python train.py --model="image captioner" --optimizer="nadamw" --epochs=19.3
Rows from block 2 of the text decoder, named by matrix and row number. Each number is 128 + 32 x the weight over the matrix's rms, rounded and kept within 0 to 255. All counts start at 0.
# q: attention query (decoder.blocks.2.attn.q.weight, 256x256), inputs 0-85
q.196 [135 123 146  83 132 176 120  95 150 155 127 132 138 108 107 202 131 194  93  47  84 168 115 168 148  60 105 119 122 155  88 146 140 153 146 127 132 110 129 141  84 141 134 153 119 179 132  67 168 116 119 193 194 102 118 144  63 181 123 141 125 190  94 153 101 104 170 145 149 124 150 107 177  88 162 104  96 153 122 118 177 132 147 149 130 150]
q.197 [123  99 129 125  96 192 150 150 112 147 165 113 101 151  52 100 178 133 129  75 140 171 132 129 176 112  97 171 118  93  97 186 100 155 151 121 146 150 178 162 143  93 140 120 113 200 187 136 104 133 159 123 122 145  99 121 138  84 103 119 154 177 143 153 101  89 152 146 130 179 135  81 186 140 148 192 149 130 157 111 165  86 145  99 102 170]
q.198 [161 114 106 127 140 183 187 128 108 109 138 149 131 140 123 138 133 114 125 120 157 152 129 127 110 144 125 136 118 132 165 125  95  95 146 136 177 117  67 110 123 158 135 172 110  96 138  66 127 118 129 141 191  78 137 167 162 115  99 193 170 138 114 167 116 133 122 127 177 153 145 103 130  86 113 152 131 127 139 137 179 161  84 151 115 183]
q.199 [174 140 106 116 166 136 144  85 161  79 152  64 154  92  77 112 120 105 115  97 108 189 146 161 158  59 120 131 188 141 141 135 133  87  77 139 123 138 120 114  59 133  80 120 130 101  95  86 142 104 171 153 137 141 173 126  77  73  99 183 133 106 145 137 116  81 153  67  61 126 198 151 111  78  57 105 177 111 132 127 124 124 117 133  82 147]
q.200 [123 106 113 161 199  75 140 136  85 128 153 166 149  95 134 113 125 112 141 153 150 142 134 106 154 138 130 130 100 152 152  66 132 126 130 130 154 122 148 124  85 136 128 140 192  98 124 100 122 125  98 141 132 160 103 167 158 110 178  76 153 112 174 130  82 232  80 122 110 126  94 151 108 177 131 119 173 125 185 139 105 123 124  73 137 130]
q.201 [111 157 106 149  78 110 124 189 117  84  69 147 107 128 163 167 163 117 208 119 155 100 146 127 139  70 126 132 139 123  94 142 126 142 127  93 100 117 130 197 158 119  76 113 122 129 147 140 108  55 124  90 133 113 171  92 159 114 154 134 182 131 111 111 133 121 161 149 126 161 124 132 157 166 118 124 122 105  72 153  90 196 126 106 112 123]
q.202 [135 107 119  99 130  76  92  97 102 124 121 120  89 152 120 151 173 104 155 142 184 124 106 144 148 164 129  93  87 130 152  83  80 128 143 174 142 146 115  82 173 138 131 117 127 135 119 195 196 141 165 109 107 133 134 192 155 104 110 105 184 162 169 107 151 145 140 166 138 113 123 166 145 194 142 184 116 120 134 120 129 140  81 150 165  85]
q.203 [100 137 143 131 164 128 100 139  70  80 131 151 126 154 134 115 120 121 137 108 165 120  97 121 105 153 105 181 117 124 129 112 104 105 150 111 158 138 142 100 147 139 146 150 130  98 153 146 126 163  91 128 127  92 124 151 157 124 111 147 164 119  91 127 137 118  66  76 141  90 137  95 123 145  92 153 167 116 159 132 140 114  92 107 142 121]
q.204 [125 105 111 152 138  68 103 137 109  78 124 136  93 122 114 131 102 139 134  73  96 133 184 108 151 111 162 126 159 168 179 124 122 116 171 152 110 159  77 168  96 122 117 123  85 100 132 133 143 139 233 130 138 142 121 168 137 126 119 177 110 140 144 120 191 184 120 159 159 105 147 110 138  82 150 115 151  79 126 132  97 163 117 131 140 108]
q.205 [112 133 173 172 140 112 122 119 143 120 144 159 141 113 109 177 129  81 100 100 133 170 133 109 111 141 143 178 167 139 167  62  91  93 133  72 143 141 187 138 114 161 123 180 159  93 169 119 147 201 144 141 109  73 141 231 124 128 113 145  87  44 164 147 103 169 127 116 167  65 119 152 128 185 132 142 159 190 143 114 107 134  90  72 210 159]
q.206 [138 120 193 163 145  74 153 152 102 152 112 176 147  83 173 114 138 169 131 145 115  82 125 123 165 181 131 146 129 140 107  91 111 178 166 113  94 141 118  98 142 150 101 132 117 193 106 107 136 193  81 124 144 177 131 110 141 133 185 107 120 102 158 125 114 121 147 156 136 126 122  90 133 136  63  77 131 141 110 134 123 149 126 124 145 109]
q.207 [146 111 213 106 118 100  89 151  82  84 106 147 147 110 178 152 141 140 137 164 144 130 144  93 112 173 109 167 147 179 171  80 104 145 155 106 145 108 114  91 158 105  97 147 179 110 136 116 142 173 115 136 117 160 170 172 155  82 114 118 166  88 104 212 141 199 141  94 193  83 122 147 109 177 141 163 166 126 152 126 131 135  70  82 157 150]
q.208 [107 153  72 138  82 171 119 113  72  89 187 159 131 131 157 122 176  35 193  95 190  72 129 158 177 119 115 143  68  40 200 119 116  89 178 124 143 140 133  49 155 148 128 188 148 101 133 166 139 116  98 137 134 186 118 170 114 134 197 101 233 129 176 155 101 169 122 182 186 131  81 149  88 146 155 146  49 121  61 108  60  78 127 112 147 154]
q.209 [113  59 145 115 136  66 164  98  77 135 188 136 152 188 165 167 125  96 180  75 185 132 122 171 101  86 128  99 140  33 163 156 116  67  99 116 132 133  72 119  67 121 112 167 161 103 122 184 123 194  87 146 130 100  67 116 118 132 191  78 129 143 157 112  42 113 168 143  84 143 103 117 122 124  94 136 141 141 107 161 167 107 162 109 124 105]
q.210 [165 121 141  86 103 171 110 121 148 153 128 105 164  90 167 148 161 173  90  88  56  99 105 115 126 114 106 168 151 124  69 133 188 141 166 151 124 111 114 156  79 143  84  77 149 162 139  93  78  98 147 165 144  91  83 113 139 188 164 126 113 145 130  85 134 122 132 192 133 172 145  98 122  96 122  80 147 125 101 147 126 143 154 145 101 137]
q.211 [188 173 149 126 142 161 126  95 100 125 130 177 139 125 105 159  78  39 146  82 129 123 140 148 167 125 146 110 132 128 155 119 135 171 157 161 126 141 109  75 144  99 157 114 127 122 155 205 102 129 175 109 156 173 130 185 107 163 121 125 135 110  87 141 121  81 148 146 201 110 170 150 113 121 175 128  95 166 114 157 142 133 127 137 132 171]
q.212 [110 127  77 126 168 136 128 131 104 154 157  51 135 154 131 143 126 116  98 110 134 165 148 182 149 201 139 142 124 132 119  82 156 123 149 130 117 160  83 110 130 154 128 134 108 133  79  97  87 148 162 175 154 116 124 129  97 153 140 136  95 136 189 121  90 110 143 156  98 103 144 132 112 113 133  96 122 191  48 175 147 135 123  95 168  94]